config.yaml
encoder_arch: "vit"
encoder_num_experts: 32
encoder_shared_expert: true
decoder_width: 192
lr: 0.0018
adamw_lr_other_params: 0.0013
Rows from expert 11 of block 3 of the image encoder, named by matrix and row number. Rows with one number belong to one neuron. Each number is 128 + 32 x the weight over its row's rms, rounded and kept within 0 to 255. All counts start at 0. After the name is the row's rms in percent of the matrix's.
# up: expert up (encoder.blocks.3.mlp.up, 32x128x128), inputs 0-127
# down: expert down (encoder.blocks.3.mlp.down, 32x128x128, transposed), outputs 0-127
up.100 101 [148 184 184 149 181 149 192 112 128 151 148 147 158 174 124 135 152 167 169 115 108 126  46  68 140  87  99 157 129 135 140 133 160 136  79 135 146 133 157 127 102  88 105 113 130 165 105 104 166 121  84 162  84  88  83 158  72 102 151 107  98 127 127 105  84 131  87 111 145 160 105 119 150  61 141 148 119  80 161 105 133 142 145 132 171 172 132 207 109 176  99 136 124  90 137 132 138 131 136  83 207 153 114 135 151 111  77 106  81 115 115  97  95 198  96 164 139 110 109 122  67 156 116 169 173 121 123  94]
down.100 098 [131  86 137 176 199  84 123 111 153 119 112 125 111 117 164 144  99 150  96 149 148 129 106 128 125 147 104  43 195 120 163 128 215 155  75  85 136 136  78 191 160 108 147 163  92 138 100 127 126 135 137  86 124 170 137 127  94 144  99  68 133 151 168 169 101 135  72 167 154  93  97  78 168 112 124  79 151 124 176  97  98 161 145 118  44 167 179 159 120 145 138 133 111 140 137 110 136  94 127 147  91 132 121 132 100 164 111 173 123  92 131  55 116 106 100 109 168 126 117 105 170 202 148 121 116 133 140 114]
up.101 081 [181  85 213 131 164  95 113 167  87 121 126 109  96 166  99  84 124 133 121 135 134 193 114 155 179 186 125 138  99 106 132 117 124 132 134 111 175  96 136  99 145 158 117 142 126  89 164 190 187 151 142 189 171 125 135  50 108 156 117 105 171 148 101 178  80 151 175 109 111 118 113 113 144  57  96 147 125 119 107  96 104 136 157 132 133  87 118 116 168 185 135 126  80 125 114 133 135 141 160 102  54 126 101  87 130  55 106 134 136 167 107 144 141 169 147 117 100 135  92  80 139 122 115 171 120 131  56 168]
down.101 078 [169 130 128  88 104 122  84  87 124  55  64 156 167 116 146 110  85 108 153 158 127 138 123 137 121  76 125  68 205 130 147 108 138 122  81 135 128 101 169 140 114  59 138 137 156 113 127 119 129  96 131 104 143 119 133 142  99 146 160 121 116 100 194  63  84 108 139 164 154 129  88 162 114 139  77  83 141 106 153 115 197 144 104 117 147  99 164 149 128 119 128 159 169 109 149 130  78 130 196 109 102 134 118 191 165 114 155 147  87 166 136  87 114  71 117 156 104 163 166 135  44 181 132  95 140 133 196 112]
up.102 101 [111 115 126 128  76  87 104  47 137 164 112 125 113 132 157  78 172 129 130 154 156  85 119 121 108 100 163  47 171 101 126 155 145 144 142 175 131 148 154 171 148 118 142 111  81  99 164  85  98 137 127 192 177 125 125 161 148 119 131 119  81 116 175 181 153 162 113 133 143  67 102 128  94 141  50 118 136  91  82 139 145 139 119 148 132 168 160 184  86 136 140  97 127 153  82  79 104 130 134  71 128 195  56  79 114 171 110 129 127 130 149 132 136 142 103 212 130 161 183 109 122 136 150 123 112 116 172 129]
down.102 103 [112 152 130 144 148 145 128 138  97 141 136 101 118  80 124  97  97 122 164 139 150 161 125 167  95 141  80 199  99  92 150 106 112 115 165 188 157 145  80 147 124 144 154  93 128 126 143  78  82 134 160 146  95 105 150 110 141 145 124 182 170 161 141 149  85 157 110 126 118 100 155 100 108 170 175 144  87 172  80  91 110 136 140 110 121  94 104 157 138 153 174  92 188 122 144 146 116 153  83 147 180 167 189  83 123 145 115  83 150  91  68  92 143  51 126  42 204  99 117 128 160  91 162 128 138 148  62 117]
up.103 093 [126  86 179  86  99 133 117 119 116 134 134 108 124 133 126 169 138  88 147 140 103 188 189  82 107 151 156 147 140 168  87 111 139 142 165 131 150 148  77 130 179 120 194  84 107  81 183 127 108 161 142  74 149 116 126 156 181 134  69  98 117 147 163 107 154 144 148 130 139 140 117  73 151 138  69  93 148 168 137 152 135 154  82 179 119 141 185 112 129 133 109 116  57 181 167  79  95  88 143  83 142  83  88 103 103 170 100 105 107 101  84 119 104 100 107 144  78 147 139 119 133 129 183 146 159  88 206  98]
down.103 099 [109 135 154 138 169 107 141 160 124  84 167 130 100 114 120  79 115 133 200 126 124 121 141 139 108 136  27 130 117 177 151 118  63  77 127 152 124 110 211 172 112 144 152 109 112 127 139  97 153 141 135  94 150 152 127 115  73 113 119 115 157 174  51  59 167 103 111 137 136  67 146 141 143 200 141 141 139 111 175 138 153  95 110  98 190 164 122  71 117 138 123 156 133 102 183 167  91 179 111 123  92 134 150  86 101 120  88 131 120 144  72 138 129 157  72 117 126 203 160 120 126 153 109 126 117 154 104 108]
up.104 101 [137 130 132 139 106 151 133  83  89 122  84 152 116 128  83 172 113 113  95 174 141 116 132  79 151  84 108  72 165 140 152 110 136 131  78 137 146 133 135 114 156 191 137 103 163 161  82 105  90 121 138 140 149 116 195  60 125 175 111  59 131 177 155 112 120 116  98  76  90 140 185 149 105 141 155 163 144 116 128 162 172  91 155 199 109  86  51 141 117 103 152 190 122 123 186 151  89  79 182 136  95 143 101 166 121 125 121  99 125  76  93 149 106 148 109 163 173 128 165 132 169 139 158 189 130 111 122 101]
down.104 096 [122 185 161 176 129 148  65 161  93 184 162  61 167 130 150 123 138 111 141 134 141 194  87 133 136 176 133  98 104  99  80 150 125 146 149  60 151 115 130 121  78  87 108 143 124 111 111  88  95  97 151 147 113  99 116 162 119 145 116 169 116 161  94  95 122 168 183 166 146 167 157 131 115 140 115  72 149  96 175 102 127 117 121 161 132 117 100 195  41 126 202 161 114 120  72 138 131 141 115  94 138 115 131 121 117 157 126 161 121 141  89 129  96 156  54 170  90 157  84 132 140 150  95 162  76  87 160 110]
up.105 105 [174  64 138 169 173 137 136 144 139 113 176 121 132 148 151 147 131 121 115 150 122 214 109  82  96  79 153 121 149 144 160  62 155 149 100 142 148 117 127 116 139  61  67 149 165  77  98 193 146  98 155  64 113 121 130 152 119 115 134  94 112 123 139 107 149 147 112  98 147 158 185 113 151 116 123 132  79  92 138 124 140 129  71 130 178 125 186 122 144 140 110 142  84 111 198 108  81  95  90  68 161  92  93 177  81 155 116 119 104 166 124 107 106 137 102 161 138 126 129 195 110 192 100 137 139 131 170 183]
down.105 111 [ 77 158 161  57 161 122  94 134 129 124 112 102 154 109 128 156  97 115 164 122  79 174 165 130 168 127 104  98  93 149 192 130 116 114 119 187  85 104 100 123 152 108 110  56 193 109 161 113 128 132  54 140 161 138 151  67  74 159 123 154 145 151  92 105 101  84 139 153 191 153  91 125  51 121  93 118 146 127 113 115 132 114 152 192  57 146 139 101 108 182  98 137 126 123 160 127 115 111 127 162 140 111 131 160 169  92 186 170 160 103  76 132 180 147 139 118 132 155 105 132 121 107 145 122 202 144 143 155]
up.106 120 [106 170 138 171 163 118 126 156 125 123 138 101 146  88 141 135 155 143 119 103 119 103 103  75 122  63 202  81 105 129 209 180 131  41  88 108 130 100 175 172 121 133 169  92  67 154 154 123  96 121 119 155 133 156 178 195 126  89 163 126 118 101 194 135 177 119 132 135 139 130 148 137 139 129 131 139 159 106 157  82 139 160 100  76 144  54 110 121  83 128 103 147  81 137 131 131  69 157 104 154 127 179 107 116 119 170 123 188 141 144 104 192 127 120  90 123 102 166 120  79 161 166 115 127 105  94 123 117]
down.106 113 [149 159  97 188 146  98 165 200  92 119 156 132  69 139  83 122 131 129 131 167 111 121  77 116 135  81 117 149 130 140  98 162 140  80 139 121  88 182  73 102 158 153  93 110 123  97 141 130  98 122 142 126 159 109 111 144 132 121 113 147 124 154  89 129 157 141  54 140 121 176 161 148 141 103  98 127 126 151 116 139  58 125 131  99 140 152  89 141 128 163 105 141 202 138  97 126 184  69  93 127 130 128 171  81 137 149  24  49 207 129 121 119 141 170 125 134 170 126 147 161 133  88 183 151 136  91 138  91]
up.107 111 [169 127 119 137 183 103 104 121 177 108 144 137  53 104 156 137  33 149 155 164 161 122 107 153 150 110  82 107 111 105 112  76 145 164 127 180 128 155 109 148 175 140 139 117 130 156 136 146 101 139 153  81 128 110  86 111 142 126 136 178  58 124 114 138 129 188 134 181 170  82  83  78 162 135 142 168 126  81 136 103  54 175 110  95 128 146 101 165 175 163 158 102 117 130 122 115 165 137 142 147 102 107 146 135 143 137 103 139 118 155 118 148 103 113 141  67  55 158 155  98  85 120  81 183  84 192 160 143]
down.107 103 [ 57  93 221 151  91 168 122  86 106 174 119 108 125 155 157 123 165 138 141 137  93 156 176 131 145 156 126 121  64 200 119  42  93 111 179 167 109  92 117 148 122 148 106  90 150 133 143  94 140 156 126  88 176 142 102 123 135 140 136 125 153 130 203 152 117 112 154 142 136 133 154 149 145 119 111 126 161 148 125 177  95  97 117 132 122 130  78 121  80 171 119  83 114 113 158 153 179 103  56 104 170 136  81 114  91  86 160 124  89 116 125 145  99 173 129  77  83 123 121  71 135 126 165  75  80 152 118 133]
up.108 093 [162 136 209 120  94  97 114 183  98 116 120 107 125 138 154  81 104 146 125 128  65 134 139  99  83 106  94 138 182 147 130 152 111 100 147 140 117 133 149 153 146 111 124 171 108 111 182 107 163 137 145  89 180 142 156 167 179 114 129 104 112  97 150 114 132 128 111 130  98  66 148 104  94 175 114 170 165 108  98  74 117 127 142 179 143 109  82 132 161 172  75 153 104 150 193  81 180 104 144 160 200 107 101 102 130 163  95 149 164 138 100 189 116  98 150  94  71 154 166  51  97  76  95 109 135 125 117 162]
down.108 100 [109 115 168 167 109 155 122 132 148 134 133 112 100  50 143  93 168 112 180 131 182 185 101 175 159 158  78 119 130 125 163 110  68 118 159 106 112 130 115 127 138  91  98  66 146 177 123 114  48 125 100 133 150 140  92 128 155 151  97 101 124 150 104 139 141  88 153 142 163 124  97 206 145  95 146 149 159 114 140 103  86 122 131 100 102 140 159 124 120 110 124  99 140  99  91 141  59 227 162 136 163 160 129 131 201  79 131 100  96 125 120  81 122 106 160 133 182 159 141 172 115 149 160  99 132  53 105 147]
up.109 100 [ 65  94 113 149 168 124 151  87 147 132 174 139 128 138 131  82  90  95 149 114  67 128 158 122 135 134 164  56 131 184 114 100  98 147 128 132 160 107  76 154  62 162  76 137 173 125 129 130 173 148 176 147  51 222  86  82 150 133 138 177 129 161 104 109 125 101 149 114 137 165 139  87  98  88 173 120 195 120 204 156 183 113 171 134 117  77 136 101 124 127  93 141 129 166 165 108  92 118  85 140 108 102 146  96 158 164 111  83 155 147 126 137 124 124 116 137 146 111 143  92 142  79 165 120 126 131 100 143]
down.109 107 [115 101 134 138  86 149 165 145 118 106 119 157 154 128 113 131 113 118 175  72 128 194 102 137 129 104 133 198 150 161 173 195 129 125 176 150 116 138 134 121  97 130 120 133 114 108 106 134  54 133 115 144 143 136  90  69 137 130 159  89 144  93  80 188 133 119  90  95 127 113 132 163 100 125 128 129  89 173 123 100 141  45 143 126  71 122  97 131 145 202 140 139 187 144 121 196 172  81  74 173 176  89 169 153 114 130 144 140 158  71 139 156  68 159 148 120 144 105  61 111 138 160 124 102 155  96 106 176]
up.110 096 [161  92 119 110 148 125 140 136  88 100 139 153 107 103 140 127 114 133 115 117 155 115  75 193  87  61 126 116 137 147 125 130  75 158 119 194 144 175  71  71 107  98 151 113  78 121 179 151 161 155 173 112 135 118 212 102 142 106 141 106 121 123  95  92 122 183  57 169 166 183  78 114 156  96 129 153  68 160  54 120  81 124 104 160 166 117 146 164  96 144 119 162 145 120 170  78 154 139 114 152  97 112  97 116 138 147 153 154 195 148 102 161 133 130 142 103  90  96 152 128 116 110 125 129 152  90 192 156]
down.110 090 [ 88 167 157 152  55 184 136 146 164  78 169 115  91 148 162 102 125 153 134 131  93 103 118 122 144 130 165 155 153 120 140 143 115  76 168  91 154 112 148 173 108 116 132  92 169 100  79 119 106  92 129 151 144  99  96 117  88 139 109 139 145  87  95 193 116 157 217 128 131  93 137 141 107 166  95 112 126 157 119 151 105 129 195 135  74  28 158 154 193 143 132 153  81 142  72 121 106 141 137  85 134 122  74 130 103 162  78 126 117 147 161 137  91 120 143 101 150 203 153 105 126 123 135 143 191 112 159 149]
up.111 098 [137 126 119 162 118 137 132 119 120 177 139 163 103 123 109 121  98  95 125 117 138 104 148 163 143 109  87 157 153 122 157  93 151 190 151 141 151 152  83 197 117 172 175 146  76  92  53 174 121  88 134 105 153 110 146 128 166  82 117 159 151 176 162 146  89 118 142 122  84 107 147 108 160 129 208 119  58  51  84 103 133 114  86 115 101 117 100 177 149 108 105 131 145 137 106 118 121 146 110 166  92 106 102 140 155 141 139 183 171 167 176 141 153 110 153  94  47 195 169  68  85 116 157 109 166 139 127 138]
down.111 100 [109  77 184 142 134 155 147 167 138 148  86 128 145 140 106 100  95 122  99 154 140 201 126  60 140 117 158 123 163 114 134 153  91 148 212 105 132 148 148 146 138  64 146 137 151 142 120  97  60 110 232 155 101 177 156  79 133 165  84 129 134  92 141  78 161  72 114 164 186  65 134 162  76 123 110 100 165  75 163 113 112 149 161 136 124  93 187 103  94 147 145  95  85 116 140 117 131  71 113 139 158 151 133 125 141 150 106 143 103 103 155 108 119 163 132 111 148 124 137 154 135 122 107 166  87  75 142 103]
up.112 106 [131 148  97 184 105  91 102 139  90 148 177 105  92 148  85 213 119 154 127 209 104 141 124 107 123  85 138 172 132 170 111 146 183 107 124 115 109 120 140 142 111 103 102 128 160 133 139 240 154  88 114 145 170 168  62 107 170 104 142 111 121 103 133 113 106 100  91 117 158 143 145  98 131 125 157  92 124 105 154  61  74 113 138  58 133 145  74 116 111 110 144 156  98 119  87 108 169 142 116 100 141 147  78 162 196 203 120 149 152 149 149 112 151 128 140 154 116 161 122 145  89  78 108  99 148 127 104 165]
down.112 105 [ 76  97 104 148 157  89 137 149 136 144  99 177 112 167 166 118 122 156 114 157  80 129 111 147 149  62 140 136 142 167  85 125  84 133 136 157  87  95 167 178  77 118 118 111 101 101 178 155 106 109 150 158 106 199 150  93  51  97 101 124 117  89 113 106 109  97 117 187 141  93 123 101 106  70 143 110 167 158  70 205 196 152 129  83 129 106 158 129 139 122 115 131 128 151 112 185 147  89 122 168 107  96 118 127 140 123 171 116 124 126 140 109  53 162 111 138 155 149 204 137 201 102 123 111 124 118 171 142]