{
  "encoder_arch": "vit",
  "model": "image captioner",
  "encoder_norm": "layernorm",
  "encoder_norm_position": "pre",
  "encoder_activation": "gelu",
  "encoder_qk_norm": false,
  "encoder_inner_norm": false,
  "decoder_width": 192,
  "decoder_norm": "layernorm_no_bias",
  "weight_decay": 0.07
}
Rows from block 3 of the image encoder of a small image captioner, named by matrix and row number. Rows with one number within an expert belong to one neuron, the router's apart. Each number is 128 + 32 x the weight over its row's rms, rounded and kept within 0 to 255. All counts start at 0. Numbers have three digits each.
Before each expert's rows are labels from the 100 images, of 14848, where the router gives the expert most weight on average: "strongest on" is what is common among them; "patch colour" is the nearest of a few named colours to the mean colour under the peak. Only what is clearly more common there than usual is listed. The data: regions of photos with short descriptions (Visual Genome).
# router: router (encoder.blocks.3.mlp.router.weight, 32x128, trained with AdamW), inputs 0-127
# up: expert up (encoder.blocks.3.mlp.up, 32x128x128), inputs 0-127
# down: expert down (encoder.blocks.3.mlp.down, 32x128x128, transposed), outputs 0-127

# expert 17
strongest on: text has "green"
patch colour: brown
router.17:107068163167129148165154149124158113148103135105092171135137084080143112128095154155169070158183148136105120135169159151160186118108067169139153133135167143160115123124146097101105105167084166122080116145127116142085130103134166083056166110139187092072096134088172134153136191086134105114154160124104109195077081160125132104141115131168106120137172061139185135120111147103182159069080
up.17:124085153120076135152131117119076137157135108123177156120114129142150183116106123199092179138137100123180180104099117130099136164090154155165104129102073111101107078129115132117141115133141125130161101119147175117118173104058085189116198147135131110145103128086109130162142090144093141103062188144093130172095141198161125117128168110078147151192105119136086076092183136112060182091176
down.17:152124109122097199066113140124147155101145124146070135153076140137114085153093105148165103129121145165097149137154135133185068089093178107136134132072115089103150164070148007135122124084205120179162157149104127139156137149130079152124081107132131104123147156124135119127098159102150141120171150105146133104087152162140117132149101146187104077082094141105125177163097155112161211131173
up.18:105143093085106128078159092140187156098088075132104117088109153119110138161105125079120117141099117208127154154124146161154176133092152074112133111119134088138172074182138129072162100170041157125117103155103121136132163109076138132127131088153136103133073197126127157071077178197120114089122144164111171112145131119152095080142155171085087160114112128153116090140165122179172169138160
down.18:092163136110039185135151202139114147151128173135189106096180133095147156088143083155136193076141145144184106103162098165052114149159148203127116109112097133133117086120103069148156118107173179141161112068161111128101125081165111100095130159092105159137145081192110087131105081137148134144120133136134146116117155097095151139096105169167154070106116120094145123093064117123133127140148
up.19:221157103094098093081064115139205145081085103157120109179099084115089117115110145116165091138126112172160225231170074163082127143102163137112158065157122118127153144128140147125095139155102120099132140113176155138143085115118114116086117128138153149144118144126111070080115107129161125170120111150157158109141104097156114083073143187108105096107109141167106113148168119129154139148159
down.19:153186214138093046134171081118104072152184127162080126123166060095095083131109119106092145108075141158154198177172096127141178114124124172183100100156116200112142150110096116114159131120105114114105065157075153128135140116142113119123125112148124125183111094115090109164080104152118167171120146059089146101113098130163145181101147108120122117151158119114147156128132188138143138153151
up.20:099183119109144127095130136115163140122141113132136100198162102110090132199176046077055139096157091066082125108101096158180151091135167065102083151128133158140137129087175163117133096121065110107088103161125152083102102152096117178101147164168094110143093156134112166147129092183176122182109130081128131158106102132096161165151147142150112092127164160128120127103137152203138143144082
down.20:122106157158159104154120105171191106063069058141058130142122164181148118097160177136165148144112084108112126139120167121139124095107123143143135148108087065098128169093153109150097088150161094145099098140165092098138151100108120100141106122124144117136201130165149104101103117139143175167179159032141155124131153198139180161149102108116088124171142072126075122147128175146138119093055
up.21:159116179135117124121120087159166097148122156123219100095140139150105134119154132127059140181092097174042157145132098115096117129136163068112109172116133111106113222130143180143112128087106147194134134125133121119114129126139113202086136113176171094059081114179109120066130148161171086122150132067156094108154147083112151139105149143135149083103120086116155149101155098143129118194144
down.21:129136129119136164150106082080076163153104161134114154134077138172149092094152151061118069122120194116141109115139153114144130098164131090145120150120131165095133107153147106145167126108116144140108151152094136106133128184124079214077156123137108163199171144124118160116088111112106131182111113150082063128168104169143122130207085097107174178120104106155136109119116178078110035196131

# expert 14
strongest on: text has "white"
patch colour: grey
router.14:161111051134154135176175153124126125159115147175086166160160156141089096113128124112168152129145115174070099084076126134082156098138174068137176168111118142093182110185127110069127101151079169063086124167153136136152138146074139172170112118144166110128135106133152083107147097084149102155174064079114101137102140142131135140156155092099078121156147135100100138158143157173155130177206
up.3:105143104171146135107158149094124152157159118137113114100050101174150138090107065191139116123105071148105165136117164050183128096166136159152101176096152169144099176117134169117162132098033147114102121099125154142094135149205111068182131121091158126105118173159140138121117127118103144058145092095106054158150170101153165149166115192110144082126157106100141127154091140118122132137134
down.3:073122098118165101091094133119155111141048108161192136152137112145156135154140116075092177211151181157140152152064091092127146083123135089129159082152133123112130097093152155131133118109162118160119125109080136154149139119117155154098145149158136125075149106099052128152174098130216120135078145095052117155152125138134126111106143081197148111200073184127157152101140100151137160130139
up.4:109167124115153186138190122172117168120143114156142154134081053147180070108138076074132058086127104120134082124127102109145151099131125100155098102137190103140114109220094121067142139132135074130138125160126122085103077121138118109090145139100184128153140113086162116088179145151139136145136070151089127188148163097153168102118118179112148136158198097142103133130130123189100190089128
down.4:159136119138151127090102134164125149115081113138089109105076140147144111178125147129129081176130136193141115094099150143081093119098167147106101097131064125154138148093122049089153081146089152138114125160141121071137104203181118108118093186169072157148106108130082126167129126099191146162131147147150222160113119143144095135129065105131128096168111108128102133098146201190146084087174
up.5:128157137156150138120150117069074069076106124119141096100133138105065147156186146159136102131094120105136101102115137177100140146210118074105055126117168132178184125131077122180126117158099113132142114126129124154120070173090114141132197120075130080163114115111193148138122135111139131056112142168149052162152104178112175172085126072125103183100138157097169149146153133126106089138126
down.5:197104071096150168181121136143163139162168106159134140147100083067143089118181185078110148060108077096079136136117193136147134133091174094128099186125129126129084046110080072119123116159113115144127155129140146149124124172162111131124153118130151128121106107134118095113107105167093106111152141189177146110169095122124155117133136137136133139134100126232148118073185114047148115103133
up.6:116185109186162103049128165155107123148092125149107110083123126128133119148091115108149138169116112118115120069129152126101080150149156133176094154127111163193132110124174179118155100134147166142205132103116150166100135095177166127138156137169128144144156095152158123056095133090107148113083096132103125130075112146138109013144100135114135178097134142090105124095189135142141023102095
down.6:082126149131120094138082124171071129163153110057164110133136131155112113155128191134081131119103026169142096116152064155153160180112146074092128155136133125131107106196089129147081131170134122146073117131154086078092105159192099090162032077097141117166151109134155160181103117144132125176130178161159101094132116154110141187155152127131143127153135118083104141152106128116138157163111
up.7:183141129103149093184098124182112110149135076107156112108094083159147167076104118148132107107154119131128142108101104198134084097076121211094193114124117143073181105094153137102133058177124132082172123157131109134153135127151146168114069129099121087118104191137150097093058122066163175135106181172058135133184152134163110152125125077160140111136128113159101145140157115107126143096130
down.7:176120168159171129091113137102116104159155181158113120178156122074123101126144139136184127123110079112146106098101090101110109121204142175130102112154117164127040111112105087118150169063149156131131147128096146066118084084032084131117179128189080104118133121148134131158124147126158083124216160070134126101140115157083125146108130137115159127110164108143139120121163203191119133149107

# expert 3
strongest on: text has "sky"; text has "blue"
patch colour: cyan
router.3:200187171115083089089126070067115099070127114096086117110130114106126083154126101089089165121105128132191189179166163158138180131175139178076161147087077164102141131101080141158121158138170106187164134123121157073105095110104147083095094115096118096141105125117117152091072109161195165153080128119115152087169134131103143130137156155166116171128110088156121143151104116084101109141131
up.15:121112150093150156145101159121167135167162095112095167150167103163118095197117135143129144075068076146160156126134081123115140124159117117145163138141145114120172157162080146120126174129109108149106125100099160114118119077119100141119189180103167108180160171123082144078093203171138139117089093152136170090183160053064108145063101078092149095102150089131110137167137146145082187089143
down.15:124090115128139104065192142124097149088155112149180148096046099088113185071127149092144127127149133139098150103139130136124108128171159122154127135114145149091151142084121134154129142109146158174131194105122151144194141081136118069070126097119111115153089104148159049102144080064135147067156182157149144147133089131130115099130131138116087130192094162117118158106116138099241132180139
up.16:134151184093119124087094128104113111139109136124121130069139215140153097159142179118131178157119090170140163115104168128138177064166135136137124098119142116116140115169060120114096083155105136096108117093163128130168097188119119127141134150154117111094122179125127112144131185147192123165150161075000103088121147057125141124054149131160112116117075113112076154150131171165156111127115
down.16:164112097108096131122150098200122123129150118114159185162127098108080148121120145120100124154117194177155119171144181172154167109121148170103168116119134104164073121097186160168158199130105127126056134108129153141168176123101130130067156150067144066158117081149153111056114129136101099093084104116068067100092163126110107131172125065129098164134107087119152158087163134087152125148131
up.17:114126116088117149104154144088115111149131240134111213136119141134114136148164123178136104101127133158103106137124110162150110158196169097116125174098120174127083085220105174087188108129129143147057100103152134100098114144152130141127096143072093070111196145109192084095082089114159150141132077152150121100153083109109138104085163156133068137126094115133130174105121122159141128107118
down.17:101104157132144112099121105119115130184122138085115107137114093139151116121132093086112112139098185127097125082111087202176117132119126094120126122132162088111182106127148185106122155159128176111150129148108105088128113144132073134130063133057113157164114114131086206081068169158129174094111151172114154105171127144175093110050121122156117157182056094156186132146174159180176148163172
up.18:152187160092162157154128097183110171124112151156119160129169118155089131224093147165119161126109101182131176174158168104136116135117105122153094060093092136170193202192118091183138107089133121126065106135111089132075094074160107134084130085095144134111117108121104119136129083098116155094107083141106150149129121135151135135153115128171161098115142094138109090125152096146195062085111
down.18:088169149151133154075107116154140126092086127131142111215125091140178139125112116143124125154136140034101132144159104114080105154114152132064088103136119110161134131131176131128155112195180210111116137092169144071156171105101142094178152105100140091128169103072083157149171095178118140182111134123146122185134093113176084131122129109122076069100149130078141109147131068152112171163129
up.19:120096157121124119145104099102123136163113152122140227150159098148150144092096112083063130155166091111101130151140136172157180120070206196147168142148090108098145133111150100101127138096134122100116113184106115133168103097130167124102151121098108156101156050077221112130169184127146125083099133062142142178099115169134126150168048135133162075133141108146128158114116082127102125111148
down.19:176138126118147161124127116135140113118147113154107039138098062121105148154146145176157119098123134099140083128198103108087041096150132134133069117199116153101149079158121126114137125181216179132086162086120081172108136179119110131123120071119146111180157166130129183107157176119100113150130159126083126160120082112165124163132173122108143135152143069099094213131134096155141110140148

# expert 13
strongest on: text has "sky"
patch colour: blue
router.13:076088151132140165177129138145089145142115176169140122169086111163091137117129117103123108170127094057049078173103095090148105076126087089159095090138150098136135122111129141129178108096138131113153200109096096114117080119150099164163137133097164152076157151078082129112129138153107092099166146182187169162177070109169116169120084137121153072118137172147122127146154182173099171107165
up.3:149090084141128104203124110128114117132109115119136180112085163154113084124146112088141137134164096157070156146196085140117125156187144149130140076106169129084173147095115069090136128179156092092151071156109067162151109132158204122134089122129074102213146098115130139128165113205152128183121076091135161133148149058138161097140155111116102113143147127104104176156134092082158137140146
down.3:131119126150101182031110119104126155106110141122136123099166105120118087110174163107079108093115105123241140138108092125120155108075171093107171173102145178146085128104151155182134145136184095103156130179103109171108136090128116111135107201087117133094138134145119169121108092136164159131123131151156074107105100103192210168091171103069101125180126126129143146085116130146152102173126
up.4:163124185132172147083115141143074164124173099148123096111152136066094041152152130186134135126154093113105080151056127173157159109120145087130117104180131120156147098136113177109122133165137067143125129128093103141137122138163173124080050097107110159143121131096185130095084153103133137159149093118126114147123132128171173083148104121189182128202111091121135106142140064061172141152178
down.4:098101193071117164163116152110137068101136079174124143145134127159138114115122111139153104040108097124130127132112098143144180091145066143157159094082107107130109138194077108136150134154148115079097152144069109138111125158092129083135161197126201132100140103184129135116146096122148141144119150134127179164117129165175140129125087103104123223150061152138101142144156105222080108138117
up.5:128127108081142086196193151145167141114169097086164185068065136177127096115197159089083114171170116131198132138124122179123155124106145121119120069143143078111149128114118134100130145102159125095092087083129096065128099140130100119143100119075211173109156160129153090148095167130119139110151108101162135107093121129128157121114111078134200122164152112082093089139188117119143096154085
down.5:162115118160080166092127153114166149084108125149082084141099157120127123201081176117134093127150128119115063092077101091104087148151140112156111137124101106137132094146174095098218097162101097129172154127070144136071177124122149156114147134148108096146112126111174123137235100133161143182075184115136157153148118091126192130080128157149085139078125138167100133157138190158109102136113
up.6:111183100175133064086208135137134127107130145151130112141125086190083178126152113168105134126162096121130141079163135131102144150160090169100106133186166125049167147135138117170159137084143167112080117091088123141129099111136147170162156141100112125183068152121140064134101125161082127109085082069122147166192144104069104180136152144098152138093126159187076124124074138102095138133128
down.6:122153117148110143127083113146128124142112143097128175139117142100166229170138109110140115110113025141113092132106130088156135181143179054122125160146125113158133088177128123122154094186080142127105129039165137143102128118184173161152110110095125148143108088152177175143119068125157063127147058100127131133127117153082074118202151147158128129149147122127129062127156158128146082149156
up.7:145179115126096161131162123089183139096149145105180142150071116178085116135115113138172089119131147153152136053132203106219175093103085166068145080085112150110182105094108114115146155083123087102105114126145159107123142152120112158113120138171149107156063142066169126188168159160080146136122170154110153097074144157082165091091150103163129119140134106116145117126098122167090084096131
down.7:135118141109098151132096146096144149084103139088127071091124138109090111134113078138108079095138226161102144138158108156107104111132128138158107186084094103115125160135085176099165135076137100209175116166104130139141081146152152157090150104184143095178135118052134163106133130094098151141090173124141092127119143083112155143106097184143161068094080159176131123141144136082172175172190